{"model": "sound classifier", "dataset": "acted Russian speech (Dusha)", "train_examples": 26041, "time_shift_ms": 100, "n_mels": 64, "hop_length": 160, "input": "mfcc", "spec_augment": true, "win_length": 512, "targets": ["emotion"], "num_classes": 4, "arch": "transformer", "norm": "layernorm_no_bias", "norm_position": "sandwich", "activation": "quick_gelu", "mlp_ratio": 6, "head_dim": 64, "fused_qkv": false, "bias": "none", "qk_norm": true, "parallel_block": false, "inner_norm": false, "subsampling": 4, "layers": 8, "width": 128, "positions": "learned", "pooling": "class_token", "mixing": "mixup", "label_smoothing": 0.1, "loss": "cross_entropy", "init": "kaiming_normal", "optimizer": "soap", "beta2": 0.99, "lr": 0.0019, "beta1": 0.95, "shampoo_beta": 0.99, "eps": 1e-08, "precondition_frequency": 25, "max_precond_dim": 512, "one_sided": false, "adamw_lr_other_params": 0.00091, "grad_clip": 1.0, "cautious_weight_decay": true, "ema_decay": 0.999, "steps": 15200, "batch_size": 256, "epochs": 149.4, "lr_schedule": "cosine", "final_lr_fraction": 0, "warmup_steps": 300, "weight_decay": 0.05, "adamw_weight_decay_other_params": 0.01}
Rows from block 5 of a small sound classifier, named by matrix and row number. Rows with one number belong to one neuron. Each number is 50 + 12 x the weight over its row's rms, rounded and kept within 0 to 99. All counts start at 0. After the name is the row's rms in percent of the matrix's.
After each neuron's rows are labels from the 100 clips, of 14848, where the neuron reaches its highest value: "responds to" is what is common among them; "loudest band" is the band of the loudest frequency at the time of the peak. Only what is clearly more common there than usual is listed. The data: acted Russian speech (Dusha). In brackets: how many of the 100.
# fc1: MLP up (model.blocks.5.mlp.fc1.weight, 768x128), inputs 43-85
# fc2: MLP down (model.blocks.5.mlp.fc2.weight, 128x768, transposed), outputs 43-85

fc1.256 090:59 54 47 54 62 71 62 57 47 49 52 55 40 33 50 63 39 48 30 33 53 75 29 62 52 47 50 29 35 61 28 45 44 38 43 66 63 47 40 59 29 41 65
fc2.256 110:61 58 38 48 53 44 41 36 51 56 65 31 49 50 46 56 41 44 49 53 55 42 51 42 46 45 52 32 51 58 52 56 52 39 42 48 55 57 65 59 62 52 59
responds to: emotion: neutral (69)
loudest band: 500 to 1000 Hz (43)

fc1.481 115:66 45 60 49 64 45 45 47 36 18 54 24 54 20 66 58 46 61 49 27 47 37 47 64 48 54 35 72 61 53 47 21 34 59 43 50 41 58 61 49 48 49 66
fc2.481 100:49 49 68 68 45 61 60 52 64 54 46 56 67 44 32 32 38 74 57 42 60 40 42 51 55 32 57 54 53 87 64 41 52 50 51 60 48 38 28 58 52 68 72
responds to: emotion: positive (38)
loudest band: 250 to 500 Hz (45)

fc1.717 105:55 33 52 42 36 33 38 30 49 33 46 49 43 55 59 53 59 52 37 49 55 72 66 50 53 59 69 65 55 36 41 52 63 16 75 52 39 62 26 78 51 58 60
fc2.717 095:53 48 46 36 52 52 62 41 14 41 65 52 82 59 39 45 57 57 50 52 63 44 34 45 49 26 64 38 45 36 38 59 41 71 35 46 45 36 52 55 36 38 59
responds to: emotion: sad (57)
loudest band: 500 to 1000 Hz (37)

fc1.205 105:61 62 40 54 32 76 51 61 70 62 68 68 53 70 58 50 54 47 45 35 38 52 47 61 25 51 53 56 66 62 51 51 64 58 60 51 36 35 50 54 42 38 60
fc2.205 101:34 60 40 57 69 67 48 44 40 45 36 53 53 51 76 45 61 46 47 43 60 44 61 65 68 45 57 44 62 71 68 52 60 48 47 52 65 40 75 43 51 39 47
responds to: emotion: positive (61)
loudest band: 250 to 500 Hz (43); 500 to 1000 Hz (34)

fc1.726 114:49 55 66 48 40 09 33 34 54 58 63 58 55 54 64 62 46 61 67 72 60 39 69 72 48 46 50 58 54 32 72 48 64 60 54 37 44 71 53 59 78 59 55
fc2.726 117:42 40 42 55 48 61 62 76 42 60 32 61 33 44 28 42 41 42 51 30 54 41 27 51 47 45 47 56 56 44 41 47 53 75 44 38 70 32 44 30 40 49 28
responds to: emotion: sad (65)
loudest band: 250 to 500 Hz (42)

fc1.146 104:34 60 48 34 57 40 47 60 26 66 75 33 42 36 61 54 44 31 20 42 57 53 58 31 45 46 47 43 37 51 43 49 70 54 55 55 47 63 65 63 39 61 48
fc2.146 100:55 49 50 47 49 47 47 40 55 59 48 25 60 51 50 57 26 55 51 60 69 55 33 61 49 41 37 38 42 59 58 60 48 40 67 45 38 32 57 50 61 48 33
responds to: emotion: neutral (60)
loudest band: 500 to 1000 Hz (37)

fc1.683 103:41 59 57 47 37 33 57 61 67 44 41 41 40 52 66 52 77 67 33 65 64 43 43 29 50 63 51 52 66 52 53 51 34 46 43 64 44 39 70 46 57 47 42
fc2.683 102:42 46 71 58 39 58 44 47 49 44 48 52 49 46 64 28 52 32 53 30 41 48 26 62 42 58 48 51 57 60 66 46 58 62 75 43 64 56 63 39 60 58 48
responds to: emotion: positive (58)
loudest band: 250 to 500 Hz (54); 500 to 1000 Hz (32)

fc1.166 101:54 68 51 72 25 51 52 54 56 61 46 37 32 61 75 53 60 37 46 62 58 52 46 52 56 54 46 60 53 58 32 41 50 77 34 59 28 53 44 63 28 40 63
fc2.166 103:49 43 64 56 55 60 62 71 50 40 60 43 58 46 72 37 54 60 43 52 51 39 49 44 37 49 72 57 42 54 49 57 35 55 55 51 35 61 52 61 39 49 44
responds to: emotion: neutral (62)
loudest band: 500 to 1000 Hz (30)

fc1.327 111:70 60 69 57 53 69 43 59 67 68 41 68 41 43 51 66 50 40 69 50 70 59 22 45 50 22 47 47 60 77 42 51 50 59 25 39 26 46 52 45 44 56 55
fc2.327 101:67 56 61 40 44 64 67 39 35 53 72 52 48 51 64 71 47 39 40 65 58 37 55 37 46 47 65 63 50 58 49 47 48 41 62 57 59 49 46 52 43 57 30
responds to: emotion: neutral (60)
loudest band: 500 to 1000 Hz (25)

fc1.498 098:49 53 58 53 50 35 34 30 87 43 46 65 67 53 48 53 52 58 45 73 46 46 51 68 62 50 66 64 36 31 48 48 47 48 67 57 40 79 46 48 78 55 46
fc2.498 122:31 26 62 58 41 46 73 56 44 49 44 49 49 43 43 29 52 48 43 29 51 53 49 58 51 41 38 46 48 52 53 38 41 61 34 54 44 33 51 29 38 58 28
responds to: emotion: sad (93)
loudest band: 250 to 500 Hz (40)

fc1.497 081:47 60 49 55 52 72 66 53 45 45 47 63 46 30 52 58 46 45 39 36 40 54 34 67 41 39 44 48 44 32 35 53 37 44 46 44 68 33 55 53 45 49 51
fc2.497 106:55 51 39 38 66 46 43 41 49 52 57 37 41 50 57 66 48 57 39 56 43 53 37 56 55 52 51 33 46 58 54 60 54 32 57 44 51 55 55 62 51 55 50
responds to: emotion: neutral (61)
loudest band: 500 to 1000 Hz (34)

fc1.127 096:44 46 49 54 34 49 42 62 37 43 39 41 53 40 68 62 55 53 50 75 44 38 59 62 40 69 48 40 34 49 64 63 65 38 60 60 52 47 50 37 58 35 63
fc2.127 099:43 67 49 53 50 40 48 59 36 45 51 73 51 64 53 39 59 44 53 38 46 70 22 39 33 52 48 67 44 63 54 44 47 58 46 48 69 56 62 53 58 57 47
responds to: emotion: angry (77)
loudest band: 500 to 1000 Hz (28)

fc1.500 098:53 47 33 63 50 82 57 47 64 44 43 46 44 49 58 61 41 34 42 37 51 49 13 58 65 55 43 60 55 36 28 38 39 46 47 67 60 51 40 52 26 54 33
fc2.500 111:60 52 38 36 51 43 44 38 48 48 58 33 48 46 55 64 44 54 44 57 47 48 47 40 51 55 46 31 32 47 44 51 59 36 59 42 53 49 45 57 46 45 54
responds to: emotion: neutral (66)
loudest band: 500 to 1000 Hz (34)

fc1.538 102:73 50 46 39 55 31 51 56 43 28 72 61 42 44 39 39 27 54 32 61 48 83 46 60 43 48 37 54 55 58 24 46 45 30 51 47 52 72 39 45 52 43 47
fc2.538 124:42 61 54 56 56 51 64 73 48 53 42 47 49 47 41 21 30 25 55 41 54 46 58 55 43 51 68 51 61 67 45 45 42 68 41 46 49 55 67 54 37 57 37
responds to: emotion: neutral (74)
loudest band: 250 to 500 Hz (44)

fc1.230 096:56 55 38 55 36 40 45 33 59 29 43 64 54 54 38 61 36 55 39 62 37 53 52 71 52 51 69 35 59 45 58 58 61 46 57 64 41 90 45 49 57 58 46
fc2.230 111:49 46 69 57 46 44 62 65 41 38 41 53 59 56 48 31 51 37 41 32 38 46 49 50 51 59 51 62 62 61 67 54 42 64 39 54 51 51 60 36 39 50 27
responds to: emotion: sad (64)
loudest band: 250 to 500 Hz (60)

fc1.5 087:57 34 45 69 41 72 74 55 50 57 49 37 55 68 40 63 53 67 52 57 36 56 42 49 35 28 47 53 33 41 40 45 53 43 56 58 74 46 46 51 32 54 57
fc2.5 105:59 54 33 57 44 38 34 51 54 46 42 44 42 45 53 75 49 48 48 55 36 60 46 41 57 38 43 41 53 56 48 59 42 32 54 44 45 62 54 61 47 50 33
responds to: emotion: neutral (63)
loudest band: 250 to 500 Hz (44)

fc1.713 112:43 51 60 32 51 29 55 39 57 45 51 58 44 47 51 50 53 73 35 48 73 57 63 28 51 37 51 52 47 35 73 55 51 48 47 61 49 40 62 46 65 49 69
fc2.713 099:34 38 57 38 51 45 46 33 78 60 41 59 48 60 42 66 58 31 51 55 50 47 56 65 52 61 44 49 46 42 48 43 49 48 44 58 80 57 46 21 67 54 65
responds to: emotion: angry (48)
loudest band: 500 to 1000 Hz (34)

fc1.393 088:54 56 65 59 48 69 64 64 43 37 43 57 50 56 48 58 54 72 46 53 80 55 45 49 56 50 47 52 51 26 59 56 65 58 84 51 43 40 62 57 41 76 71
fc2.393 110:62 59 47 52 58 37 45 38 62 55 47 38 46 49 53 57 47 51 54 66 38 53 49 48 53 44 36 44 48 65 44 55 53 36 54 35 55 49 55 54 54 48 48
responds to: emotion: positive (41)
loudest band: 250 to 500 Hz (51)

fc1.178 106:51 48 33 60 23 46 59 57 68 33 57 54 53 29 55 68 40 46 54 55 63 65 61 57 41 67 45 69 70 52 53 45 70 61 35 52 32 57 53 50 48 51 51
fc2.178 093:51 42 63 30 58 61 50 76 53 67 32 39 58 60 38 33 48 48 63 39 44 53 50 62 44 38 58 71 64 51 56 31 51 37 32 61 35 32 53 56 66 61 53
responds to: emotion: positive (44)
loudest band: 250 to 500 Hz (60)

fc1.528 098:54 48 35 28 42 73 62 51 49 36 73 47 50 46 35 53 40 44 47 48 38 79 42 61 32 32 52 51 45 58 29 39 42 42 35 71 82 49 41 43 32 48 58
fc2.528 106:48 48 45 47 52 57 38 45 50 42 54 52 55 46 37 46 30 38 46 57 54 46 52 47 37 38 40 29 58 47 40 71 50 49 42 38 44 60 61 59 56 55 49
responds to: emotion: neutral (62)
loudest band: 500 to 1000 Hz (28)

fc1.152 095:53 68 50 71 53 55 44 38 52 64 47 64 76 58 56 56 56 47 56 66 65 22 57 45 66 77 62 63 44 48 66 54 51 45 39 36 39 40 59 51 74 45 54
fc2.152 078:52 50 56 61 45 47 35 36 53 66 45 53 56 49 49 63 66 44 62 44 44 52 53 38 51 43 35 72 66 49 41 55 50 47 54 39 45 50 50 43 88 41 60
responds to: emotion: sad (77)
loudest band: 4000 to 8000 Hz (32)

fc1.595 108:51 45 42 30 55 49 61 30 42 51 64 49 31 69 61 40 81 44 52 59 52 58 68 61 63 58 58 36 70 65 65 61 38 64 57 61 74 73 63 47 29 45 62
fc2.595 097:40 57 63 43 54 46 46 42 53 43 39 61 69 65 49 55 48 53 46 55 56 52 36 42 35 46 46 42 53 72 37 42 46 52 50 25 37 42 58 53 53 71 41
responds to: emotion: positive (43)
loudest band: 500 to 1000 Hz (42)

fc1.742 115:35 53 51 48 32 29 40 55 42 38 47 63 64 65 20 48 53 70 40 45 43 48 40 38 36 57 17 62 53 47 47 46 43 58 59 63 55 45 49 63 59 61 43
fc2.742 108:36 63 40 52 40 48 57 45 51 53 43 44 48 43 61 61 44 45 40 44 51 53 49 47 42 44 54 47 48 46 68 53 32 61 68 69 21 34 66 56 31 58 52
responds to: emotion: neutral (61)
loudest band: 250 to 500 Hz (46)

fc1.484 112:54 52 55 41 58 39 59 59 64 45 27 47 52 51 48 56 60 42 52 49 53 57 48 43 41 54 40 22 41 53 45 42 46 56 53 65 53 67 54 44 37 38 62
fc2.484 097:54 67 69 52 45 43 57 57 46 37 56 43 74 33 63 55 59 48 42 53 67 23 38 46 30 39 49 58 41 63 35 41 33 37 57 47 41 47 65 61 48 58 34
responds to: emotion: neutral (64)
loudest band: 4000 to 8000 Hz (53)

fc1.692 102:66 35 86 22 30 41 62 73 54 26 48 46 49 43 30 47 60 49 39 63 49 30 57 50 48 51 45 43 71 50 58 38 46 43 68 51 48 60 51 38 37 58 43
fc2.692 102:45 44 74 54 61 51 45 34 53 41 61 35 40 52 48 47 62 59 55 54 54 48 46 49 39 65 55 69 34 77 60 48 70 59 61 61 50 57 55 60 47 43 28
responds to: emotion: sad (54)
loudest band: 250 to 500 Hz (44)

fc1.533 102:66 57 67 32 61 64 66 66 33 53 47 47 37 39 53 48 41 69 66 52 57 38 55 46 38 55 55 71 61 48 47 52 44 46 24 70 21 56 56 27 30 54 33
fc2.533 097:45 38 53 60 48 45 47 20 50 40 55 50 61 52 46 33 62 47 38 54 51 54 30 57 51 40 45 41 52 49 59 33 49 39 31 51 52 45 64 62 65 55 53
responds to: emotion: positive (57)
loudest band: 250 to 500 Hz (47); 500 to 1000 Hz (35)

fc1.368 087:44 50 57 47 50 54 45 60 76 52 50 65 30 42 40 60 44 52 29 44 32 66 57 74 38 46 47 42 43 53 34 44 36 79 28 60 68 37 68 59 49 40 47
fc2.368 091:34 60 59 47 56 59 45 61 42 61 59 56 58 48 47 55 28 33 44 37 71 68 27 41 59 39 48 35 61 47 54 69 27 61 35 36 74 58 70 58 50 61 49
responds to: emotion: neutral (70)
loudest band: 4000 to 8000 Hz (33)

fc1.106 080:49 54 41 41 54 62 56 48 32 61 68 56 57 49 40 34 60 52 44 41 41 37 51 63 51 37 33 45 50 55 36 48 50 37 46 54 44 20 49 35 34 58 55
fc2.106 115:57 59 44 48 53 42 41 39 50 48 49 45 46 46 52 63 45 50 51 52 39 54 40 53 63 50 36 36 55 44 38 53 53 28 54 46 49 54 51 59 57 40 49
responds to: emotion: positive (52)
loudest band: 250 to 500 Hz (49); 500 to 1000 Hz (34)

fc1.243 090:47 50 28 30 53 70 55 68 47 45 56 44 51 40 37 55 63 40 36 42 42 71 30 60 25 51 44 57 51 46 24 42 36 46 25 66 69 47 37 47 51 34 46
fc2.243 089:32 53 52 53 47 68 54 49 46 52 56 40 54 34 44 28 09 35 36 52 55 59 43 59 39 39 48 31 59 43 56 53 41 50 54 47 55 45 65 62 51 57 50
responds to: emotion: neutral (70)
loudest band: 250 to 500 Hz (41)

fc1.410 091:64 53 12 42 58 70 61 63 66 46 43 42 57 62 52 37 57 66 36 47 40 50 33 60 48 43 44 35 31 55 25 39 33 40 39 74 50 47 41 60 56 53 43
fc2.410 101:48 56 49 50 42 39 52 50 52 56 57 26 54 40 51 56 43 32 29 48 48 49 55 42 44 48 48 39 51 43 57 58 55 42 38 43 63 49 68 52 50 49 60
responds to: emotion: neutral (86)
loudest band: 4000 to 8000 Hz (30)

fc1.670 105:39 27 46 42 62 29 57 53 46 26 66 44 37 48 67 37 73 41 57 45 48 58 23 48 50 61 56 48 43 64 21 46 58 31 45 45 26 43 47 65 37 30 42
fc2.670 107:73 56 62 46 50 61 60 47 50 33 46 51 53 38 33 42 43 62 49 52 55 61 71 56 64 54 50 40 52 58 64 54 43 41 41 57 46 36 64 60 60 57 54
responds to: emotion: positive (74)
loudest band: 250 to 500 Hz (49); 500 to 1000 Hz (26)

fc1.626 112:41 31 58 58 44 65 63 40 47 62 49 43 26 47 70 40 67 47 30 49 49 63 56 57 35 51 62 45 57 42 28 65 55 52 40 44 36 69 49 63 67 46 53
fc2.626 103:52 52 25 58 52 47 47 54 45 44 52 73 34 48 48 58 34 56 40 46 59 40 48 46 49 49 43 51 32 66 52 40 38 49 37 30 57 49 61 57 50 55 32
responds to: emotion: positive (53)
loudest band: 500 to 1000 Hz (36)

fc1.9 097:44 48 45 43 74 56 50 47 75 51 52 58 48 48 62 50 43 41 36 32 54 56 42 52 39 48 49 45 49 48 39 40 63 35 30 77 48 42 28 48 28 61 62
fc2.9 106:52 59 45 54 43 47 43 53 40 58 71 47 42 50 55 60 49 51 31 55 50 48 55 53 55 47 52 39 61 59 54 54 59 33 45 47 54 64 66 53 70 52 61
responds to: emotion: neutral (76)
loudest band: 500 to 1000 Hz (28)

fc1.719 098:50 58 50 48 43 54 41 40 61 63 37 28 44 59 43 56 54 53 58 63 44 46 28 63 39 67 45 76 55 48 45 41 42 51 32 48 43 46 52 48 47 46 60
fc2.719 090:46 43 36 48 50 70 66 46 45 48 45 69 44 39 55 59 65 60 32 64 55 50 78 14 54 26 48 40 27 49 60 52 65 30 60 39 49 68 51 44 58 60 44
responds to: emotion: neutral (60)
loudest band: 500 to 1000 Hz (26)

fc1.724 101:55 68 32 32 39 81 59 67 67 50 63 42 40 51 35 66 48 59 43 43 44 55 48 42 44 42 52 55 59 52 36 65 29 58 21 57 59 43 38 56 53 36 39
fc2.724 083:60 35 44 59 51 67 58 52 45 44 49 41 71 47 39 44 28 12 35 50 57 55 34 51 48 38 61 38 56 53 60 59 43 47 37 55 78 65 59 39 40 55 48
responds to: emotion: neutral (72)
loudest band: 500 to 1000 Hz (26)

fc1.363 077:47 67 27 43 57 56 46 56 46 75 66 65 48 79 78 32 66 58 78 54 35 45 53 49 51 35 37 20 54 22 58 55 53 42 73 57 67 45 55 51 49 62 62
fc2.363 110:53 59 45 44 54 48 42 45 46 56 47 46 47 52 49 62 49 52 61 55 38 61 42 52 59 50 47 42 43 51 36 49 57 33 48 49 50 60 51 53 59 39 48
responds to: emotion: sad (64)
loudest band: 250 to 500 Hz (45)

fc1.365 101:38 47 28 52 32 68 44 52 62 51 64 46 29 45 55 68 50 47 28 46 16 66 43 47 45 49 25 52 55 52 15 46 48 33 40 58 66 33 42 56 51 34 62
fc2.365 089:52 42 48 46 59 57 44 75 63 42 53 42 67 37 39 31 48 62 54 54 66 57 36 38 38 44 57 43 63 51 65 70 59 56 42 56 69 66 61 51 52 61 51
responds to: emotion: neutral (69)
loudest band: 250 to 500 Hz (40)

fc1.281 110:66 70 53 48 49 39 41 30 56 48 60 78 49 54 46 54 54 45 47 63 50 58 55 48 45 52 62 52 55 60 40 32 51 41 60 50 53 71 36 67 68 43 41
fc2.281 112:43 58 59 59 49 44 58 54 55 43 34 43 59 56 50 44 60 40 66 30 54 42 57 47 50 47 62 59 60 53 50 49 56 62 44 41 38 42 41 32 30 58 62
responds to: emotion: sad (54)
loudest band: 250 to 500 Hz (40)

fc1.536 097:50 64 45 55 52 73 61 50 34 37 32 47 38 60 68 51 69 33 58 47 53 51 55 39 64 49 46 50 50 50 81 53 43 73 50 49 62 40 39 55 34 39 47
fc2.536 095:46 55 44 48 49 30 33 38 63 43 52 52 56 52 48 44 42 57 49 53 61 61 44 52 35 33 38 54 62 62 41 59 59 44 59 42 44 45 61 43 32 55 39
responds to: emotion: angry (61)
loudest band: 500 to 1000 Hz (41)

fc1.385 110:42 58 43 66 48 46 42 39 65 61 41 64 64 48 54 50 51 69 62 71 42 67 45 37 48 65 44 49 38 61 51 69 46 58 88 45 31 64 46 49 48 36 63
fc2.385 088:76 39 83 48 40 51 60 48 28 65 40 66 59 51 48 46 78 39 59 61 49 36 61 53 42 52 45 56 56 54 46 37 52 22 43 57 44 39 62 29 59 48 51
responds to: emotion: positive (44)
loudest band: 250 to 500 Hz (51)

fc1.12 114:39 44 43 57 32 58 70 52 76 59 45 29 37 31 11 49 54 46 46 60 40 47 55 61 31 54 59 69 45 53 36 66 29 41 47 66 55 42 33 60 50 41 50
fc2.12 097:45 50 41 58 44 54 62 69 55 54 55 45 61 37 57 61 38 35 37 34 42 51 37 47 51 41 50 46 71 56 72 54 67 37 46 33 76 61 55 56 44 54 50
responds to: emotion: positive (43)
loudest band: 500 to 1000 Hz (36)

fc1.128 094:49 50 57 54 43 47 65 61 69 46 45 51 59 54 47 44 56 38 38 30 49 97 35 50 51 43 48 32 43 63 42 30 53 59 62 50 74 33 57 57 48 44 45
fc2.128 104:62 56 49 29 59 52 44 36 48 46 54 34 56 49 50 57 45 49 55 58 47 48 50 51 43 57 53 39 43 49 39 55 53 45 37 45 61 54 44 60 51 48 50
responds to: emotion: neutral (73)
loudest band: 500 to 1000 Hz (33)