From a checkpoint of a small sound classifier: soap at rate 0.0019, batches of 256.
Rows from block 3 of a small sound classifier, named by matrix and row number. Rows with one number belong to one neuron. Each number is 500 + 25 x the weight over its row's rms, rounded and kept within 0 to 999. All counts start at 0. Numbers have three digits each. After the name is the row's rms in percent of the matrix's.
Before each neuron's rows are labels from the 100 clips, of 14848, where the neuron reaches its highest value: "responds to" is what is common among them; "loudest" is the band of the loudest frequency at the time of the peak. Only what is clearly more common there than usual is listed. The data: acted Russian speech (Dusha).
# fc1: MLP up (model.blocks.3.mlp.fc1.weight, 768x128), inputs 64-127
# fc2: MLP down (model.blocks.3.mlp.fc2.weight, 128x768, transposed), outputs 64-127

responds to: emotion: positive
loudest: 250 to 500 Hz
fc1.375 102:530509505489515467532499504541516503546492457543474476516478529456508541538512468483507518472525519480472520494537480569479524471540508535552507466515510497502490520488513486465472478465477492
fc2.375 104:488546502481544543477534520513520485511531459510490486490492497466575472457488489468485509540473501537464508526478506513461532489506488540477486486503493477522514501481516478508472503472488470

responds to: emotion: sad
loudest: 4000 to 8000 Hz
fc1.654 105:504502474511518508589496478548500474495499499472497499483501487519527497540531486546484504533491467509481556533499506518505535441510492485497487472495490519490495508522485485517440522531515532
fc2.654 096:509500483519447480517478515499531514523497522479503500481499529466480519479447496520550470478449477480497528521546497520454509489474475467532506447507494509508497506525523503491447502455486507

responds to: emotion: positive
loudest: 500 to 1000 Hz
fc1.675 109:477543458492545532488517516490528526486525463480483519522481487488492496508478464487478513508476501528548498496479536455529492508531484500562480525497525455502538537479488502514508527495487512
fc2.675 094:493504478456437474501506495538528547477535494496460492478512523469519505506504514504497527497525515505480526494508483559513514451479534517510504506473481502530475500519484546512486516492507478

responds to: emotion: sad
loudest: 4000 to 8000 Hz
fc1.464 095:459517500515485475543505501474485504500441530447507527473485488472472501470496459497495490535492503499509505493481521501458486525525520530490514448476475529480534499521529470503442495508523486
fc2.464 098:488508482508432523538463505513519493557527515499484462511503536522448492507449516557539478505498481499532500501539517516513472477503511491546484520491493501509474497549551473454494513521504531

responds to: emotion: positive
loudest: 250 to 500 Hz; 500 to 1000 Hz
fc1.127 103:448505498520535526535487518537504498482515457502480495530480485483504531509485485462523518508503491547547482501508488479481487499540453499487509529477526496509496506505525503512500494458511460
fc2.127 099:497500459498526517546528477486499482476514488522544453484474493516519483498471478533487518529507495501508460488533488472474526467499490529458518516507479493504460491513484499502544488465492485

responds to: emotion: positive
loudest: 500 to 1000 Hz
fc1.78 110:502486512492479491512475443502532483512519504500440516462503520495488515530505491500480496475476483521504478472489553500485549495512524518475488482481487443489498503484480542497499512537492444
fc2.78 095:484517540494473502541486487536488512492517526487529480482450516538461513533515480493514501525486514511505507473476484553487492527455555495527518471491523502486554500516518510534517489500496484

responds to: emotion: angry
loudest: 500 to 1000 Hz
fc1.356 083:497504521500520530501487513554513551469517514507492530480495481487497483445504504497531469471502533520511515496502497535482512501511478489505475487510515498451479506504514532536523480479531485
fc2.356 087:533542532485442475538494530545507423531501478504505467493502485519436516539501489516562479506503504480548517534503537527505521508494518489467499470507502484510471465513517498476515515505518495

responds to: emotion: angry
loudest: 500 to 1000 Hz
fc1.122 095:481522495487479495575467448486479537469491527509472502510491461509478508478493510529498471522514525525507461456530499490500552509538523532469537511521522479466468457511521474483485492501480516
fc2.122 094:474499527456433464433498543505533528463495512478495522494536500476518515536484518507536540500494459438475504505527506484514514473510480512512506480490485513538522503514478534496440503485496516

responds to: emotion: sad
loudest: 4000 to 8000 Hz
fc1.640 100:469488499520476556490520507497499501496482490486537521489533509501510524495497458510503452520510529464477472481502538412548563505486489481512538476533518504482517510501534479547467506519506444
fc2.640 115:486536478512511463500544520515501510509487457495465526475527538505455478487483512530480528524500538497468514531497480543488463479463472547544508510498497522491514511499500503479468511483503505

responds to: emotion: positive
loudest: 500 to 1000 Hz
fc1.139 111:526500477484485520453486522516510463534511514517506469507500474533478481532531479505470489458479484534485495504514507504529541515492475476521488477458456481460522483502499531521494494523484495
fc2.139 105:485504523474481474485493486464522522515453542495539474522458516503473491535529494505490512528543476535438486495518487529489515503522516532519483466481495518460524498500516507476461504540527513

responds to: emotion: positive
loudest: 250 to 500 Hz
fc1.610 098:485538455500502501514490560537522503514509510480505524532500527481500523498483493529489491455489530468508463475468488483506489446496458517478526492505504509520504479548480506473531521479459489
fc2.610 114:494490527513501512423539499475468479442488512485502488490526489506507545465480486559458460468540512471480501515515493476515500492507465471483511503505528532474497451508502521464502484485514485

responds to: emotion: angry
loudest: 500 to 1000 Hz
fc1.272 107:480531510535491477512517516486502506474529500528506529502492471494517521479489458437487525513491501478528508477530522545487536529521492490531473504460488477457552477514493517448462566486486500
fc2.272 109:501532545528451475551525518529540509530499506522522521477505581504444508514510473512517493475448501489533517482489484548529500512463479507518528473468501511490488500493464548504492498484487480

responds to: emotion: neutral
loudest: 250 to 500 Hz
fc1.34 093:525497473497467472486531531492500489462505541509510464502521506485463485475503530489536477483523514511477503495518497502513504520483482488503470546517495506425501545536510501477502487455512506
fc2.34 106:476500533496447488496539529508495487479503517489534514473506474496469483522486480499497503491510532459510541499487525500503508526521525533500499497506507497497526465558529484491487506467566488

responds to: emotion: positive
loudest: 250 to 500 Hz
fc1.593 100:477494510476457521482464526531456493483507477500496519523491505496492500538495510517522470464462516507487514538466453512496482536479499485457465497468528542526525492473528422533472531479499492
fc2.593 101:488525539501460512506491517486490525494470472485456512484535470534454521505516472497547465499519530453511482506531503504512470537466490502504469470510488544537504506510499510523501483532499531

responds to: emotion: positive
loudest: 250 to 500 Hz; 500 to 1000 Hz
fc1.653 100:498519536492467492511517486505490529520485487523536497504508470502481483507477513500490521489511506482467500531472453470473518530484474531529487498504498546521456519507505490488514497509466529
fc2.653 100:497462490487506458436465514542449485483475479447519526502540478467501505529537510508478504497516503501490515484492496515483542480512505496458514497471448486543497478474490506518527513539487499

responds to: emotion: sad
loudest: 4000 to 8000 Hz
fc1.348 099:480521501500487515507471509488485487522512509458458476506543510470499474503458507539504464517515485454492537497499500499452535539536506462498513448479504498525512541472480477511475529483511496
fc2.348 098:493538508512443509459530487497500501478534500449463496499502535495482530524439515529515444513537504480498515519526496539487481517465494521534493484513506496493544546547531511467490505468482484

responds to: emotion: sad
loudest: 4000 to 8000 Hz
fc1.423 100:458482503515493518492535519443458484524454499455532522554506530489480537493521527496481524480483486496515510511467479504508480500500522534466474487516461485557551471489517494505503541553505472
fc2.423 105:494521507510437483498457550508494492511499512481459523520505497495436533539524480522535492494473516483525539522476492537516499480515511459502478511523480509558488496501484538485477535503487504

responds to: emotion: positive
loudest: 250 to 500 Hz
fc1.131 096:482509509486486480498491514491512516487500536473505465526479490493475498497524484480523548453455583506470526493499484529483515516498520433531491505507496482510520480511502517499540501501488483
fc2.131 098:468519508467487511513520511515497541449518464516473511466504535502461480472491522508472532540480486502523534528507499546447523544523513453526509510476460513487512498539508488500469487508474490

responds to: emotion: positive
loudest: 250 to 500 Hz; 500 to 1000 Hz
fc1.664 087:529530476494519502554470546528524492497527456518519506560477476500529509494517504500492533493513508522521503486506491501504539498544489527477499512487498507529467505473488471514564460527489484
fc2.664 081:479508484531488520493497476526464488491542445484497489534510480486521525508485508545463497494508524541473511555527451472475509494512488468505522484466472469516477481531511554506529477486494496

responds to: emotion: positive
loudest: 4000 to 8000 Hz
fc1.187 104:478517488478476540446458473481483464531488474474490506486489513507441521518482482513491475492508498474520457486527503513482533485533509541484475474465508481494469527461537492570466506514505485
fc2.187 095:483503507524468481503471472511474467496462538453514480441486499518488511521535494484535503502525517514544481498490485515512481506481523525502489523477528479529489507486513500490484473504497503

responds to: emotion: neutral
loudest: 250 to 500 Hz
fc1.158 106:513496546463490440505502531473494478517470516541458526521488477521489508507467514534521494446496487514524511545487478523497507494483493469515495508510488513461476499488551492502503490514518538
fc2.158 106:468482539490491433493495497509466482464517490494480513512528493501496484505487515527583512480472483476452509464554485525526477511486486478505478529503498507495523458474516475531512528489546454

responds to: emotion: positive
loudest: 250 to 500 Hz
fc1.58 101:535528483505511500497454484513486473515509506546514500504507522489492519517479519491479549527446466513566517508512496518548468497484479483470495500501446491468487503503501483445494544543503502
fc2.58 111:462504510500454505465562485469507533495542455484485475505504531490522526500477485460517520468532476489480497507464536508536505513512515519501521496485538505471517491525451505478481497513507500

responds to: emotion: positive
loudest: 250 to 500 Hz
fc1.728 114:485474550494498504466470501497496467506487500520520464490468580512477513457497478496481528547473472478483485479556477523470477530549512489518488509527497462505508545480536535513514516538529500
fc2.728 098:489471518513424491472502479503524482502516521490484476476470458497526453474466516466515471513482442503488491493497491495477512514524528476513477506527511447508502514492493478518495487501483509

responds to: emotion: positive
loudest: 500 to 1000 Hz
fc1.77 120:497494473474504570482524511466503489505522489483476487521450478509519498519496516517502514453523503577460457508544487455502527524506496515462488515533559529506523525507467487521498496554504535
fc2.77 110:498516539499521487463510485447502507471491494480531493530496469484487486528534490511501462459508512496489496549445525520468486542490528485476526475507482520482511487500502518541484498500502496

responds to: emotion: neutral
loudest: 250 to 500 Hz
fc1.43 106:511533491538488524516493515493510507507464489500495481503526548494470478457479536535546459480483510516497497490474530456522514493508520490467531522445507498526519522509475483498489554515563512
fc2.43 099:484497466515487509462538555485485481557506480470486534506515512482474491490557496487520496505505514477478519498497491558528496482501512529560493523526500522481498494510536485471496501459485532